Rows from block 5 of a small image diffusion model, named by matrix and row number. Rows with one number belong to one neuron. Each number is 50 + 15 x the weight over its row's rms, rounded and kept within 0 to 99. All counts start at 0.
Before each neuron's rows are labels from the 100 images, of 14976 (inputs lightly noised), where the neuron reaches its highest value: "colour at peak" is the nearest of a few named colours to the mean colour under the peak. Only what is clearly more common there than usual is listed. The data: photos with spoken descriptions (Open Images, Localized Narratives). In brackets: how many of the 100.
# fc1: MLP up (model.blocks.5.mlp.fc1.weight, 512x128), inputs 0-127
# fc2: MLP down (model.blocks.5.mlp.fc2.weight, 128x512, transposed), outputs 0-127

colour at peak: pink (30)
fc1.320:77 51 63 36 65 48 72 49 65 73 31 67 65 15 53 27 44 80 46 56 65 37 28 59 15 27 41 43 66 59 27 46 50 33 41 37 77 49 40 28 37 71 54 48 26 64 56 38 37 38 49 63 63 52 49 70 38 67 34 28 64 54 45 55 39 63 71 27 46 59 68 56 43 40 64 56 66 51 76 66 59 52 31 34 47 64 71 41 52 46 33 29 47 32 48 47 27 49 30 59 56 34 57 54 49 14 28 40 40 33 54 54 33 60 71 51 35 42 35 68 58 47 53 29 79 56 30 54
fc2.320:49 53 50 69 54 51 68 39 33 53 41 51 39 53 48 27 51 63 45 64 50 45 64 56 70 53 69 71 29 63 45 45 38 44 67 57 38 64 12 54 58 41 38 49 64 50 47 37 71 44 38 62 66 43 25 35 76 51 70 65 43 40 81 65 70 54 66 30 76 23 34 42 56 26 66 67 51 41 20 25 70 56 58 67 52 42 58 46 37 56 75 42 56 53 69 76 39 39 80 54 52 54 65 80 57 62 45 55 59 31 72 74 50 35 46 31 30 66 26 30 30 41 60 45 21 57 33 30

colour at peak: white (42); pink (30)
fc1.353:64 72 41 59 49 52 28 45 45 46 55 21 61 27 64 58 47 39 88 59 72 45 36 26 62 50 64 47 52 53 69 44 44 67 28 62 46 63 58 71 42 61 33 85 63 52 51 35 34 54 39 31 50 51 70 49 38 50 64 25 27 42 51 54 71 37 29 75 28 28 57 85 63 73 65 36 21 70 43 40 64 70 71 34 50 36 65 35 60 53 41 46 68 29 32 31 63 43 56 43 35 61 80 57 43 16 52 26 38 36 59 46 38 32 44 50 56 52 46 54 50 55 53 32 64 36 66 45
fc2.353:19 52 49 44 64 66 34 44 46 57 55 68 42 70 60 37 74 42 27 51 56 73 62 63 68 57 50 46 52 41 45 54 88 69 64 45 69 47 32 63 44 32 20 54 58 42 45 67 41 59 66 46 40 43 28 56 44 66 66 62 85 35 26 58 48 27 39 54 45 52 52 68 33 07 56 64 40 65 66 62 54 35 38 73 50 53 20 61 36 50 55 58 54 71 58 43 38 38 48 34 89 66 35 27 61 72 48 67 47 41 67 44 65 23 44 51 43 39 26 60 58 29 42 70 53 48 44 77

colour at peak: grey (63)
fc1.430:52 47 57 41 58 50 37 56 68 35 58 20 43 68 59 67 47 54 52 75 48 54 60 30 48 68 70 57 74 24 27 76 78 43 50 46 32 62 83 61 48 56 73 43 54 66 44 71 48 32 42 87 61 37 43 50 48 52 57 50 46 31 47 07 50 37 37 66 48 71 73 43 75 55 61 37 41 43 40 35 56 21 34 36 68 52 42 53 26 40 48 51 59 50 52 52 82 73 53 58 60 66 71 58 40 64 52 64 28 42 38 55 37 65 50 55 58 41 87 55 28 51 59 50 64 54 34 82
fc2.430:48 47 54 32 55 31 69 44 45 46 62 64 79 58 60 48 35 63 59 35 32 39 72 31 45 33 61 46 43 56 45 49 49 57 55 44 81 33 45 46 34 42 20 71 45 49 66 37 30 54 46 46 59 61 14 39 68 51 55 37 48 60 51 61 74 57 32 63 43 54 51 42 51 60 39 76 55 42 57 53 67 71 56 65 39 71 74 41 73 42 50 46 21 62 59 66 36 06 60 13 18 37 51 68 64 38 70 46 81 66 45 34 35 50 47 40 27 33 34 61 64 34 69 46 41 77 65 35

colour at peak: grey (73)
fc1.162:46 76 75 57 53 52 46 73 37 29 54 48 60 67 34 76 46 58 54 58 69 51 46 49 82 39 43 37 55 48 55 49 29 69 65 60 13 51 36 48 48 29 56 40 56 40 63 46 63 76 53 46 63 28 58 74 39 58 68 39 77 49 83 36 64 48 37 88 52 42 78 35 40 61 27 44 56 31 53 50 56 36 61 28 45 55 64 72 42 50 65 32 49 69 63 60 57 37 59 42 60 51 63 76 67 46 33 74 45 68 43 53 53 48 54 84 50 43 65 43 23 55 27 53 06 62 56 56
fc2.162:61 26 53 55 54 20 77 59 32 67 37 40 34 43 55 43 58 62 35 53 38 47 39 43 66 44 25 58 52 75 45 44 58 52 43 30 52 54 74 24 29 57 40 37 40 98 59 25 22 47 42 67 38 50 43 51 67 29 34 57 53 62 57 63 32 87 77 38 57 67 44 74 45 47 61 73 78 42 59 44 59 49 51 64 52 50 47 18 49 47 38 72 61 38 27 45 58 41 41 72 67 59 36 71 33 40 71 30 66 37 55 62 17 55 24 58 48 44 50 55 50 53 70 59 57 57 59 37

colour at peak: white (91)
fc1.287:47 84 70 57 33 43 48 55 52 64 52 45 15 62 72 44 52 38 32 32 32 57 20 59 34 60 24 53 47 51 42 39 32 73 50 29 45 76 45 55 54 40 46 37 62 46 33 78 56 66 34 31 49 53 50 63 59 40 52 98 54 36 65 19 40 42 49 24 37 36 45 66 52 43 38 48 70 51 67 39 63 50 33 52 54 37 43 49 77 43 34 28 60 55 25 76 39 31 49 46 33 38 62 64 42 56 23 52 29 35 64 16 33 71 28 58 64 42 58 45 58 52 42 66 62 51 66 36
fc2.287:39 57 42 46 43 62 72 42 47 33 30 63 39 31 23 61 43 35 57 68 61 60 63 66 20 32 64 24 61 30 16 54 58 50 54 30 47 51 61 75 55 58 62 38 37 48 48 33 34 38 44 42 43 68 48 44 55 39 28 29 46 34 46 69 57 59 63 56 56 71 48 55 38 24 40 67 38 45 42 38 19 37 60 00 34 31 60 46 56 19 29 60 31 46 44 23 49 36 49 54 50 68 39 30 85 37 69 45 60 55 48 63 53 40 67 58 41 55 54 47 37 53 71 55 36 36 20 41

colour at peak: pink (41); white (38)
fc1.34:47 42 25 60 77 57 32 68 24 49 62 67 45 30 33 65 48 43 69 59 47 44 69 58 52 37 22 57 40 48 29 60 38 59 40 62 55 49 43 56 44 68 55 66 32 60 39 44 41 30 32 42 49 57 51 61 79 57 39 63 27 66 31 44 44 61 49 15 68 35 15 28 29 77 53 51 64 39 55 57 77 52 35 65 48 33 38 26 44 13 30 37 26 41 40 39 38 48 67 48 55 20 27 42 56 29 41 50 50 29 51 61 51 48 44 40 49 48 41 25 50 58 68 45 63 79 41 17
fc2.34:63 30 52 34 57 45 40 36 82 59 34 32 32 60 57 72 51 55 47 42 50 64 69 53 47 85 64 22 52 51 39 67 73 61 51 50 42 40 44 63 33 36 46 50 61 74 62 60 34 63 65 56 52 56 23 39 70 53 59 79 62 24 25 19 66 71 30 52 49 61 41 86 55 60 58 45 51 53 50 59 36 44 55 20 45 41 69 47 41 64 56 64 67 66 45 24 43 29 44 41 49 62 53 61 37 63 64 87 35 68 73 52 65 31 16 63 49 18 48 58 42 56 46 47 41 57 64 69

colour at peak: grey (66)
fc1.455:64 52 57 39 74 54 49 54 53 59 53 76 53 30 42 81 58 61 30 61 88 65 54 79 35 47 29 52 53 50 68 46 59 64 45 73 79 39 45 43 45 53 51 54 46 49 48 67 38 57 99 65 48 37 37 59 28 52 46 65 36 53 38 48 55 56 34 61 52 55 58 49 53 62 44 66 31 43 75 51 38 58 35 57 63 47 43 43 23 35 84 47 53 21 29 61 31 17 42 55 80 46 63 75 47 43 63 71 45 55 38 47 43 66 56 63 70 36 37 56 67 70 31 52 42 76 25 37
fc2.455:42 74 31 57 25 55 58 60 40 35 58 51 40 64 30 49 58 72 65 46 24 20 41 20 48 37 38 74 27 58 40 58 46 38 51 36 51 53 28 47 57 52 39 67 48 33 58 45 58 43 08 79 47 35 53 28 40 69 56 45 50 40 25 27 60 44 51 13 31 61 45 15 61 53 41 53 48 63 26 49 55 41 32 44 61 44 38 66 60 43 22 70 62 75 80 68 31 81 62 51 38 41 52 31 51 49 70 58 63 61 74 57 47 46 48 76 56 50 48 44 23 46 48 43 61 52 54 35

colour at peak: pink (30)
fc1.339:68 50 48 59 40 51 53 33 54 34 36 89 43 41 39 52 36 30 27 61 67 57 51 71 37 60 40 33 27 50 56 70 26 50 29 64 45 22 30 63 54 55 80 76 43 18 51 41 19 36 32 59 61 49 50 39 48 56 63 51 38 41 42 50 81 61 28 64 39 64 50 29 55 43 48 41 78 37 59 56 57 56 51 88 59 61 70 58 65 52 53 55 57 78 53 43 46 73 49 65 45 53 44 67 37 41 60 64 64 14 51 40 27 40 32 76 63 50 40 57 37 41 34 64 45 36 28 77
fc2.339:57 67 70 47 55 78 62 35 46 92 38 43 34 74 59 51 45 57 39 66 65 56 47 19 40 38 64 32 60 45 42 19 60 59 58 35 55 58 31 44 55 50 27 64 60 62 40 41 41 50 55 56 61 69 48 47 15 60 29 48 63 45 70 69 36 46 45 74 50 67 73 76 42 39 69 66 23 47 45 54 71 35 50 14 39 31 38 50 34 47 44 35 44 54 54 60 32 26 37 68 35 63 76 34 48 88 37 60 46 79 62 50 51 63 55 75 37 39 61 63 57 60 53 40 69 64 56 40

colour at peak: grey (63)
fc1.307:52 45 60 38 62 31 34 57 26 21 21 59 50 58 42 22 81 63 52 53 61 38 25 48 52 40 40 23 84 30 44 45 66 32 49 45 59 52 67 63 51 62 50 53 59 39 41 36 76 59 42 57 54 54 66 43 73 00 47 42 58 58 33 08 74 49 54 42 46 44 50 42 68 37 76 51 61 49 31 37 86 50 50 58 40 58 23 29 42 31 70 36 53 49 55 67 62 62 54 34 38 52 60 40 62 56 51 32 34 57 42 49 73 33 52 46 53 73 40 50 51 20 55 62 43 32 40 50
fc2.307:38 36 52 26 57 77 51 51 79 63 62 49 41 58 36 70 58 31 63 42 49 44 64 35 36 29 67 64 27 62 71 54 49 86 54 37 46 53 38 88 57 48 54 55 47 48 52 61 19 47 47 25 32 43 48 48 18 74 59 60 50 30 61 48 34 33 49 66 40 69 49 31 25 51 45 42 78 43 47 85 54 51 57 49 38 53 62 55 65 51 36 40 49 50 61 25 34 10 51 64 51 55 31 55 47 60 50 43 48 39 48 45 49 55 64 55 50 58 77 82 80 71 35 18 54 67 42 69

colour at peak: grey (62)
fc1.418:36 48 50 54 53 45 35 76 57 10 39 36 32 70 39 22 44 48 64 46 55 77 56 40 66 63 56 74 70 58 47 56 11 35 43 56 58 62 49 42 48 64 54 39 76 82 27 68 67 56 53 61 45 37 67 71 65 65 41 72 40 46 51 76 51 54 57 42 68 59 43 49 40 59 28 70 38 50 47 20 52 42 45 63 68 60 43 26 58 32 16 43 47 52 22 57 40 52 65 56 32 62 48 40 64 55 43 79 52 66 56 56 24 72 29 39 38 65 62 31 41 26 34 65 28 57 55 39
fc2.418:40 57 20 54 48 58 54 40 53 53 70 66 42 50 37 72 59 37 15 40 39 48 39 53 43 63 61 44 41 66 85 56 68 68 51 28 53 63 38 65 52 56 51 57 47 55 66 27 44 50 38 40 40 25 26 42 31 57 41 46 45 53 47 39 50 56 48 47 51 52 43 38 58 41 57 25 81 38 42 64 46 68 74 19 38 44 15 58 65 49 56 24 35 51 63 08 62 23 31 53 59 55 30 58 58 58 60 36 63 16 37 19 82 48 73 41 36 40 47 50 72 61 65 24 53 54 40 66

colour at peak: white (35)
fc1.389:67 43 72 58 82 49 24 38 35 56 60 35 46 67 49 30 48 61 30 43 42 41 48 59 35 38 50 31 41 45 46 49 60 46 28 29 69 60 27 67 54 47 70 61 58 25 15 59 77 61 59 47 46 63 37 68 31 59 43 60 52 61 59 63 24 56 47 61 54 69 62 47 45 69 66 33 65 32 54 45 81 42 75 38 44 46 69 77 67 38 40 70 47 53 76 88 39 60 44 64 47 33 52 69 44 44 67 46 49 20 21 25 62 34 55 69 38 58 35 71 69 58 32 50 59 41 29 44
fc2.389:42 52 59 55 58 38 75 47 48 59 68 51 20 46 45 49 55 46 53 57 44 35 56 44 59 32 47 40 51 52 53 59 68 37 33 47 17 41 79 47 54 42 58 25 48 64 56 67 45 57 57 59 28 67 60 64 77 53 71 80 30 09 41 34 78 20 37 65 34 48 46 43 44 45 43 62 35 48 36 76 45 53 55 42 29 35 29 83 35 43 80 49 57 78 31 38 51 88 39 34 35 63 49 53 81 69 70 58 62 41 58 40 57 48 37 41 66 50 70 50 39 14 50 55 42 53 44 47

colour at peak: grey (86)
fc1.349:39 62 34 40 65 53 48 57 49 34 20 46 59 51 31 71 79 59 13 44 61 54 41 27 57 76 73 69 63 31 34 55 58 66 52 54 50 44 12 43 67 29 51 39 47 37 71 56 60 44 64 51 57 25 43 39 20 39 69 37 67 41 63 44 50 54 25 61 49 47 57 59 31 55 51 31 48 40 76 61 40 47 37 55 52 66 55 90 48 26 74 28 49 56 52 67 65 53 56 64 46 61 55 42 51 50 43 49 76 62 34 54 63 44 60 62 51 25 71 33 39 58 42 16 24 56 70 77
fc2.349:63 65 30 43 36 53 51 45 48 81 76 28 20 36 37 53 47 61 38 57 61 43 81 72 52 46 60 74 42 60 26 31 66 44 48 41 71 47 72 39 46 84 64 60 52 59 46 29 33 58 61 40 46 25 56 76 52 60 49 60 26 70 53 61 68 52 64 62 75 88 26 36 61 54 72 55 55 42 61 27 71 58 55 46 30 59 22 40 40 58 25 43 50 57 21 70 48 50 48 52 44 50 62 67 34 57 75 27 43 32 64 53 41 55 30 51 48 45 38 43 44 65 60 56 45 39 32 22