A small image diffusion model, trained from scratch: muon at rate 0.0019.
Rows from block 4 of a small image diffusion model, named by matrix and row number. Rows with one number belong to one neuron. Each number is 50 + 10 x the weight over its row's rms, rounded and kept within 0 to 99. All counts start at 0.
After each neuron's rows are labels from the 100 images, of 14976 (inputs lightly noised), where the neuron reaches its highest value: "strongest on" is what is common among them. Only what is clearly more common there than usual is listed. The data: photos with spoken descriptions (Open Images, Localized Narratives). In brackets: how many of the 100.
# fc1: MLP up (model.blocks.4.mlp.fc1.weight, 512x128), inputs 0-127
# fc2: MLP down (model.blocks.4.mlp.fc2.weight, 128x512, transposed), outputs 0-127

fc1.442:57 54 81 36 47 44 48 41 51 55 52 40 64 42 61 48 53 58 45 45 54 51 26 57 45 54 41 52 44 58 69 58 62 67 63 40 51 66 44 45 49 60 44 63 41 62 47 70 43 50 51 51 46 40 52 55 41 46 53 50 35 58 57 55 42 43 50 21 29 40 50 61 39 45 36 49 45 41 37 45 56 43 45 50 40 31 39 34 52 59 56 56 41 54 52 39 53 49 62 42 42 44 46 76 63 46 48 44 50 41 62 31 66 61 62 49 52 52 46 41 56 48 52 67 30 44 53 40
fc2.442:48 45 26 54 55 37 55 57 44 27 44 39 53 50 45 59 55 48 66 48 46 42 48 54 63 57 70 37 55 36 52 58 47 54 39 48 42 37 43 53 55 49 54 64 76 47 50 32 41 37 45 45 38 52 46 57 42 43 41 39 61 30 58 66 44 50 57 37 58 53 51 37 59 60 67 57 41 62 49 33 51 61 59 61 53 56 49 67 63 54 37 67 55 56 32 63 63 51 55 56 45 44 64 28 59 38 57 63 50 59 52 51 40 29 50 49 36 67 43 41 45 47 52 41 49 44 38 51
strongest on: text has "white" (28)

fc1.365:37 68 33 63 50 44 45 47 45 56 56 61 53 42 26 60 56 40 38 59 49 50 49 50 55 37 61 72 74 70 45 52 55 58 47 61 47 45 48 43 57 36 52 50 60 61 55 59 53 56 51 67 44 53 47 38 51 39 38 60 54 57 79 67 53 57 52 62 45 40 39 48 50 50 32 39 38 44 54 64 60 44 61 38 43 64 54 55 59 45 57 32 53 55 41 47 56 32 52 35 45 59 54 59 54 57 52 60 56 53 53 51 36 64 47 66 48 51 72 52 41 47 59 26 44 54 47 48
fc2.365:46 46 55 49 39 57 54 40 32 39 51 50 26 46 62 33 47 51 54 40 43 41 38 57 47 57 55 57 40 38 30 56 52 49 55 41 27 63 53 72 34 50 50 44 48 37 40 37 45 56 53 36 63 28 56 56 36 55 43 57 38 60 50 39 72 55 39 30 55 47 64 52 45 44 57 61 51 55 53 41 41 49 33 44 31 54 41 35 42 43 49 57 54 51 50 44 48 60 60 56 54 48 38 44 51 52 28 44 54 63 61 62 72 55 53 58 60 41 42 54 37 62 55 65 39 56 54 59
strongest on: text has "yellow" (25)

fc1.239:48 54 48 50 48 55 44 56 66 35 36 48 42 57 41 43 62 55 39 58 54 49 45 40 37 58 54 45 53 38 34 53 55 68 46 44 39 49 51 51 54 49 46 44 30 54 69 46 66 48 34 55 46 62 59 49 36 30 44 41 45 34 40 37 52 55 48 41 46 44 66 43 48 57 53 41 35 32 41 60 49 55 39 42 50 46 63 55 64 51 49 62 38 55 35 55 69 46 60 73 50 44 58 67 42 47 48 65 35 44 47 70 40 66 32 46 49 60 67 24 49 52 58 50 65 57 45 41
fc2.239:51 49 64 49 64 40 51 42 50 56 48 67 65 44 64 45 54 71 52 54 53 45 61 55 45 50 39 59 53 55 58 54 36 43 45 35 64 54 58 62 22 33 56 56 53 60 40 32 42 51 49 35 63 36 48 51 64 59 54 53 61 48 56 67 45 48 51 43 55 67 56 49 47 60 28 49 39 54 57 55 65 60 52 44 54 69 53 62 55 60 42 53 50 45 62 31 22 62 38 46 52 53 53 43 57 51 53 46 71 73 52 40 53 44 65 59 56 50 41 46 52 41 63 57 36 59 53 42
strongest on: text has "grass" (31)

fc1.342:48 55 49 43 56 49 59 65 46 52 44 38 55 56 51 32 52 36 64 31 38 45 59 25 63 54 49 57 39 37 76 49 50 55 61 51 48 41 51 37 29 57 58 53 29 32 63 46 64 60 51 68 42 50 42 53 31 51 57 49 66 23 39 24 58 50 56 50 41 54 43 52 51 68 49 54 47 56 37 42 40 47 52 58 59 62 66 46 39 45 49 58 50 44 64 50 55 64 51 47 42 54 54 53 50 38 41 32 41 57 38 47 50 38 48 64 51 47 49 61 63 50 38 52 56 60 47 57
fc2.342:52 50 46 51 46 51 29 54 23 41 57 61 47 49 63 61 50 69 63 46 46 39 48 47 53 48 63 57 51 42 39 56 59 45 47 64 54 49 53 46 48 67 65 45 46 69 27 53 45 59 53 61 53 63 53 41 38 52 75 46 36 54 53 48 45 32 53 38 51 51 46 51 41 50 48 69 58 57 79 50 39 43 33 47 26 51 44 41 46 48 40 50 60 34 49 58 46 58 56 47 51 54 39 46 36 39 57 46 33 35 36 37 48 42 51 32 51 37 46 56 37 51 52 48 56 29 40 43
strongest on: text has "sky" (64)

fc1.269:48 51 54 45 56 43 52 43 49 47 61 37 49 55 48 47 61 53 54 58 48 27 22 43 41 57 44 47 43 48 69 59 50 63 50 49 70 43 45 48 61 50 38 53 75 43 56 70 61 61 62 42 37 50 39 44 57 59 57 56 48 55 58 52 70 49 60 49 42 33 63 48 68 63 53 58 50 39 50 36 45 52 66 59 53 41 46 48 56 33 45 67 57 43 39 48 36 41 47 59 45 60 41 34 56 32 51 33 49 54 53 38 62 72 50 37 49 52 54 31 47 49 52 40 57 54 55 25
fc2.269:47 49 42 49 31 70 64 66 37 49 45 60 45 40 50 52 64 36 33 50 41 42 39 78 45 62 45 41 56 37 39 51 44 54 45 44 59 64 47 41 57 43 51 50 31 53 25 48 59 28 59 45 60 60 52 49 44 50 51 58 62 42 63 48 46 47 39 43 58 59 45 71 62 64 48 67 39 47 54 42 33 50 43 61 55 49 41 55 41 58 37 43 60 41 53 47 48 46 56 35 52 74 56 47 50 43 42 40 56 41 60 58 49 51 76 56 56 46 53 57 58 53 53 45 67 46 53 72
strongest on: text has "sky" (52)

fc1.190:37 36 53 40 53 62 36 40 62 40 43 41 55 59 44 37 44 46 57 45 59 46 79 33 62 62 65 58 63 57 51 42 51 56 49 43 54 34 59 74 47 43 58 57 47 57 59 72 45 29 54 64 75 64 47 59 51 67 50 60 46 32 52 45 46 64 53 46 48 55 55 48 46 51 44 61 35 59 46 37 50 49 44 47 33 50 51 45 49 51 52 48 40 43 45 68 50 68 42 58 48 62 53 55 68 60 52 65 52 43 38 71 55 38 40 53 49 55 51 63 51 58 59 46 34 63 44 51
fc2.190:51 64 55 60 57 40 55 56 46 54 62 62 55 52 71 44 63 49 56 29 44 51 52 60 49 51 54 52 43 48 35 37 58 48 55 61 68 57 43 29 38 40 53 33 58 51 49 21 69 66 52 48 41 49 70 41 42 42 34 50 60 63 48 44 69 39 60 54 51 29 43 42 64 54 37 40 55 58 51 67 43 45 66 53 47 55 50 52 50 51 54 47 49 44 51 37 45 49 59 45 50 54 53 47 53 28 63 52 54 62 57 34 48 52 63 34 44 45 52 28 57 28 45 42 60 59 39 53
strongest on: text has "grass" (30); text has "plants" (28)

fc1.474:36 55 46 51 50 39 40 42 50 44 47 51 45 57 48 38 64 49 52 48 63 54 60 41 29 41 50 48 56 54 59 29 50 56 58 51 54 56 35 39 30 47 58 58 60 38 42 59 41 49 67 61 54 57 61 49 61 52 29 51 45 55 54 58 48 68 43 59 46 51 41 75 54 34 42 51 54 42 49 85 65 60 44 50 39 45 41 58 62 41 49 51 33 59 40 56 52 56 35 41 44 47 28 39 70 60 34 32 52 53 34 50 37 54 39 51 60 47 53 41 47 31 44 54 52 58 42 46
fc2.474:53 54 43 48 57 51 56 49 60 51 52 59 40 39 60 34 34 56 54 39 42 44 43 57 34 52 53 59 47 56 36 58 48 59 37 46 50 55 54 52 52 43 35 38 56 49 76 63 59 45 64 55 34 57 30 60 47 55 53 64 48 61 52 52 47 46 72 45 51 43 54 42 54 61 48 65 66 48 54 33 44 44 53 44 51 47 35 69 48 61 32 42 49 37 62 54 66 49 63 49 56 49 53 49 44 40 51 51 65 58 46 53 75 41 48 35 43 75 52 58 56 56 84 46 42 39 55 66
strongest on: text has "color" (33); text has "red" (26)

fc1.505:54 52 59 54 39 47 76 47 59 48 43 62 51 43 60 67 47 57 48 66 55 65 66 47 51 47 69 45 47 53 50 65 43 57 62 58 34 51 41 44 41 33 49 36 44 53 47 58 58 57 55 39 56 56 37 42 54 34 47 48 47 63 75 49 61 44 41 26 64 37 54 38 57 36 64 31 36 55 62 47 51 63 63 45 45 52 63 42 70 59 56 40 44 49 47 43 51 56 48 56 59 45 28 44 66 44 42 46 37 59 42 56 41 45 32 48 50 45 36 60 59 49 58 70 45 56 42 42
fc2.505:45 62 38 55 45 49 49 42 38 57 28 57 52 54 40 49 57 53 51 45 42 52 37 74 35 36 51 37 58 53 51 59 55 40 61 52 51 40 59 46 45 52 40 44 43 75 35 45 62 57 55 63 64 56 54 56 47 50 56 41 70 49 52 49 62 38 43 30 34 67 40 65 52 50 43 46 58 50 66 59 58 53 38 69 36 64 53 38 38 53 47 50 45 49 61 62 45 63 43 50 38 62 69 75 49 56 48 59 56 41 50 45 47 54 56 64 65 45 47 58 34 35 49 50 46 73 56 52
strongest on: text has "white" (28)

fc1.270:43 43 52 60 44 62 53 50 61 41 48 53 33 38 38 47 52 44 57 63 62 34 63 47 39 74 63 34 54 54 48 57 44 42 63 53 51 47 60 52 50 59 40 55 53 60 75 57 44 49 53 54 36 43 68 60 68 45 49 62 55 59 44 48 59 77 55 54 57 61 62 46 55 43 49 52 49 42 74 47 53 57 38 49 49 63 60 33 50 49 44 46 42 51 52 52 57 51 40 52 70 45 44 44 37 67 39 81 45 46 56 46 56 64 42 39 38 43 47 46 65 33 41 46 51 67 35 52
fc2.270:52 52 46 61 50 43 52 47 39 45 56 48 59 57 62 74 50 49 40 56 45 53 45 66 47 34 42 52 63 36 48 41 56 52 51 58 41 69 49 41 28 31 66 55 37 28 40 24 52 53 52 55 59 53 52 50 35 47 52 54 39 57 49 56 35 35 54 50 57 46 53 51 45 48 48 52 42 51 38 72 45 34 68 40 54 45 28 54 55 51 62 60 63 48 61 38 42 50 67 63 52 67 34 49 54 41 52 28 54 51 45 63 71 47 40 42 60 42 38 36 45 48 57 54 55 43 59 54
strongest on: text has "yellow" (28)

fc1.386:59 55 49 70 40 34 42 49 44 49 49 48 17 70 55 33 43 45 39 53 45 49 37 44 32 50 47 66 45 64 67 52 50 57 68 26 47 44 42 62 52 46 44 36 49 49 46 46 66 48 42 47 41 36 46 43 63 57 57 60 29 34 64 52 50 54 61 49 57 45 34 47 52 43 50 41 62 70 36 49 57 36 53 68 61 38 48 56 54 47 55 55 69 57 52 36 41 46 46 52 44 45 32 36 55 44 46 43 50 42 38 48 46 48 35 50 64 49 44 44 42 50 49 36 45 38 61 58
fc2.386:57 54 65 45 50 53 59 32 38 53 49 52 58 36 30 57 60 49 66 49 48 54 63 45 45 53 54 39 51 47 59 52 29 50 33 33 36 49 62 59 78 33 49 40 45 34 45 61 47 59 65 52 55 57 55 40 41 40 54 51 69 61 31 53 45 32 51 41 59 51 71 53 40 38 59 52 51 44 55 46 34 36 55 30 47 52 46 44 53 38 56 55 53 37 48 40 48 58 48 58 47 66 42 58 49 55 40 47 56 38 72 53 55 61 63 50 55 35 49 58 56 39 45 48 41 36 54 71
strongest on: text has "sky" (58)

fc1.93:52 61 42 46 58 40 47 42 42 54 47 31 44 41 42 43 43 48 45 47 42 47 60 39 45 51 55 45 61 66 62 45 49 51 44 41 36 67 40 60 55 63 60 54 54 37 54 49 70 49 41 48 52 58 43 61 50 35 64 35 55 33 65 37 62 29 51 57 52 49 47 59 52 42 35 40 27 57 39 32 49 30 59 64 48 45 49 65 42 46 51 52 45 26 63 60 43 42 50 36 62 49 43 58 45 42 47 38 51 54 31 45 58 49 50 53 29 40 40 40 41 41 35 44 49 38 71 60
fc2.93:57 55 41 57 39 60 50 59 38 47 61 30 53 58 39 41 58 44 58 51 57 55 47 79 49 54 37 49 37 37 44 33 90 52 59 57 68 55 54 66 63 35 53 59 49 53 30 57 31 49 63 55 49 57 40 55 50 48 52 50 41 50 60 50 52 40 54 64 50 42 55 62 56 37 41 58 45 60 43 71 31 44 51 24 59 52 56 65 48 50 60 63 42 55 44 44 41 52 43 47 52 53 45 56 45 37 66 40 58 39 54 57 47 40 47 56 50 49 57 45 57 55 51 43 58 47 65 35
strongest on: text has "sky" (56)

fc1.389:56 36 38 58 52 52 47 44 46 75 61 30 57 49 30 41 65 38 44 58 53 70 44 56 41 53 49 57 37 69 47 47 69 55 68 54 43 30 42 63 42 46 66 60 59 45 40 37 53 53 57 62 45 64 51 40 68 44 34 57 51 43 43 34 59 50 41 65 56 48 38 57 61 30 33 45 42 36 45 61 39 45 60 52 38 59 33 56 57 32 51 50 45 44 47 49 34 55 52 54 48 56 57 52 43 52 42 50 52 68 57 54 43 56 44 49 65 61 39 61 56 49 58 54 61 48 35 51
fc2.389:47 48 50 65 46 48 68 66 31 50 51 73 53 58 44 39 54 52 52 48 50 33 51 48 54 60 55 64 32 62 63 50 39 51 39 57 50 57 55 48 65 42 33 57 56 51 49 57 58 47 51 33 46 46 35 59 59 77 62 51 54 66 50 69 61 49 50 41 42 48 63 49 58 57 59 36 54 48 29 58 50 58 47 65 47 51 63 61 43 66 42 44 60 44 48 67 76 61 47 60 47 36 62 69 52 47 53 47 29 41 39 55 58 53 55 56 38 51 60 39 43 55 56 52 47 34 60 40
strongest on: text has "color" (31)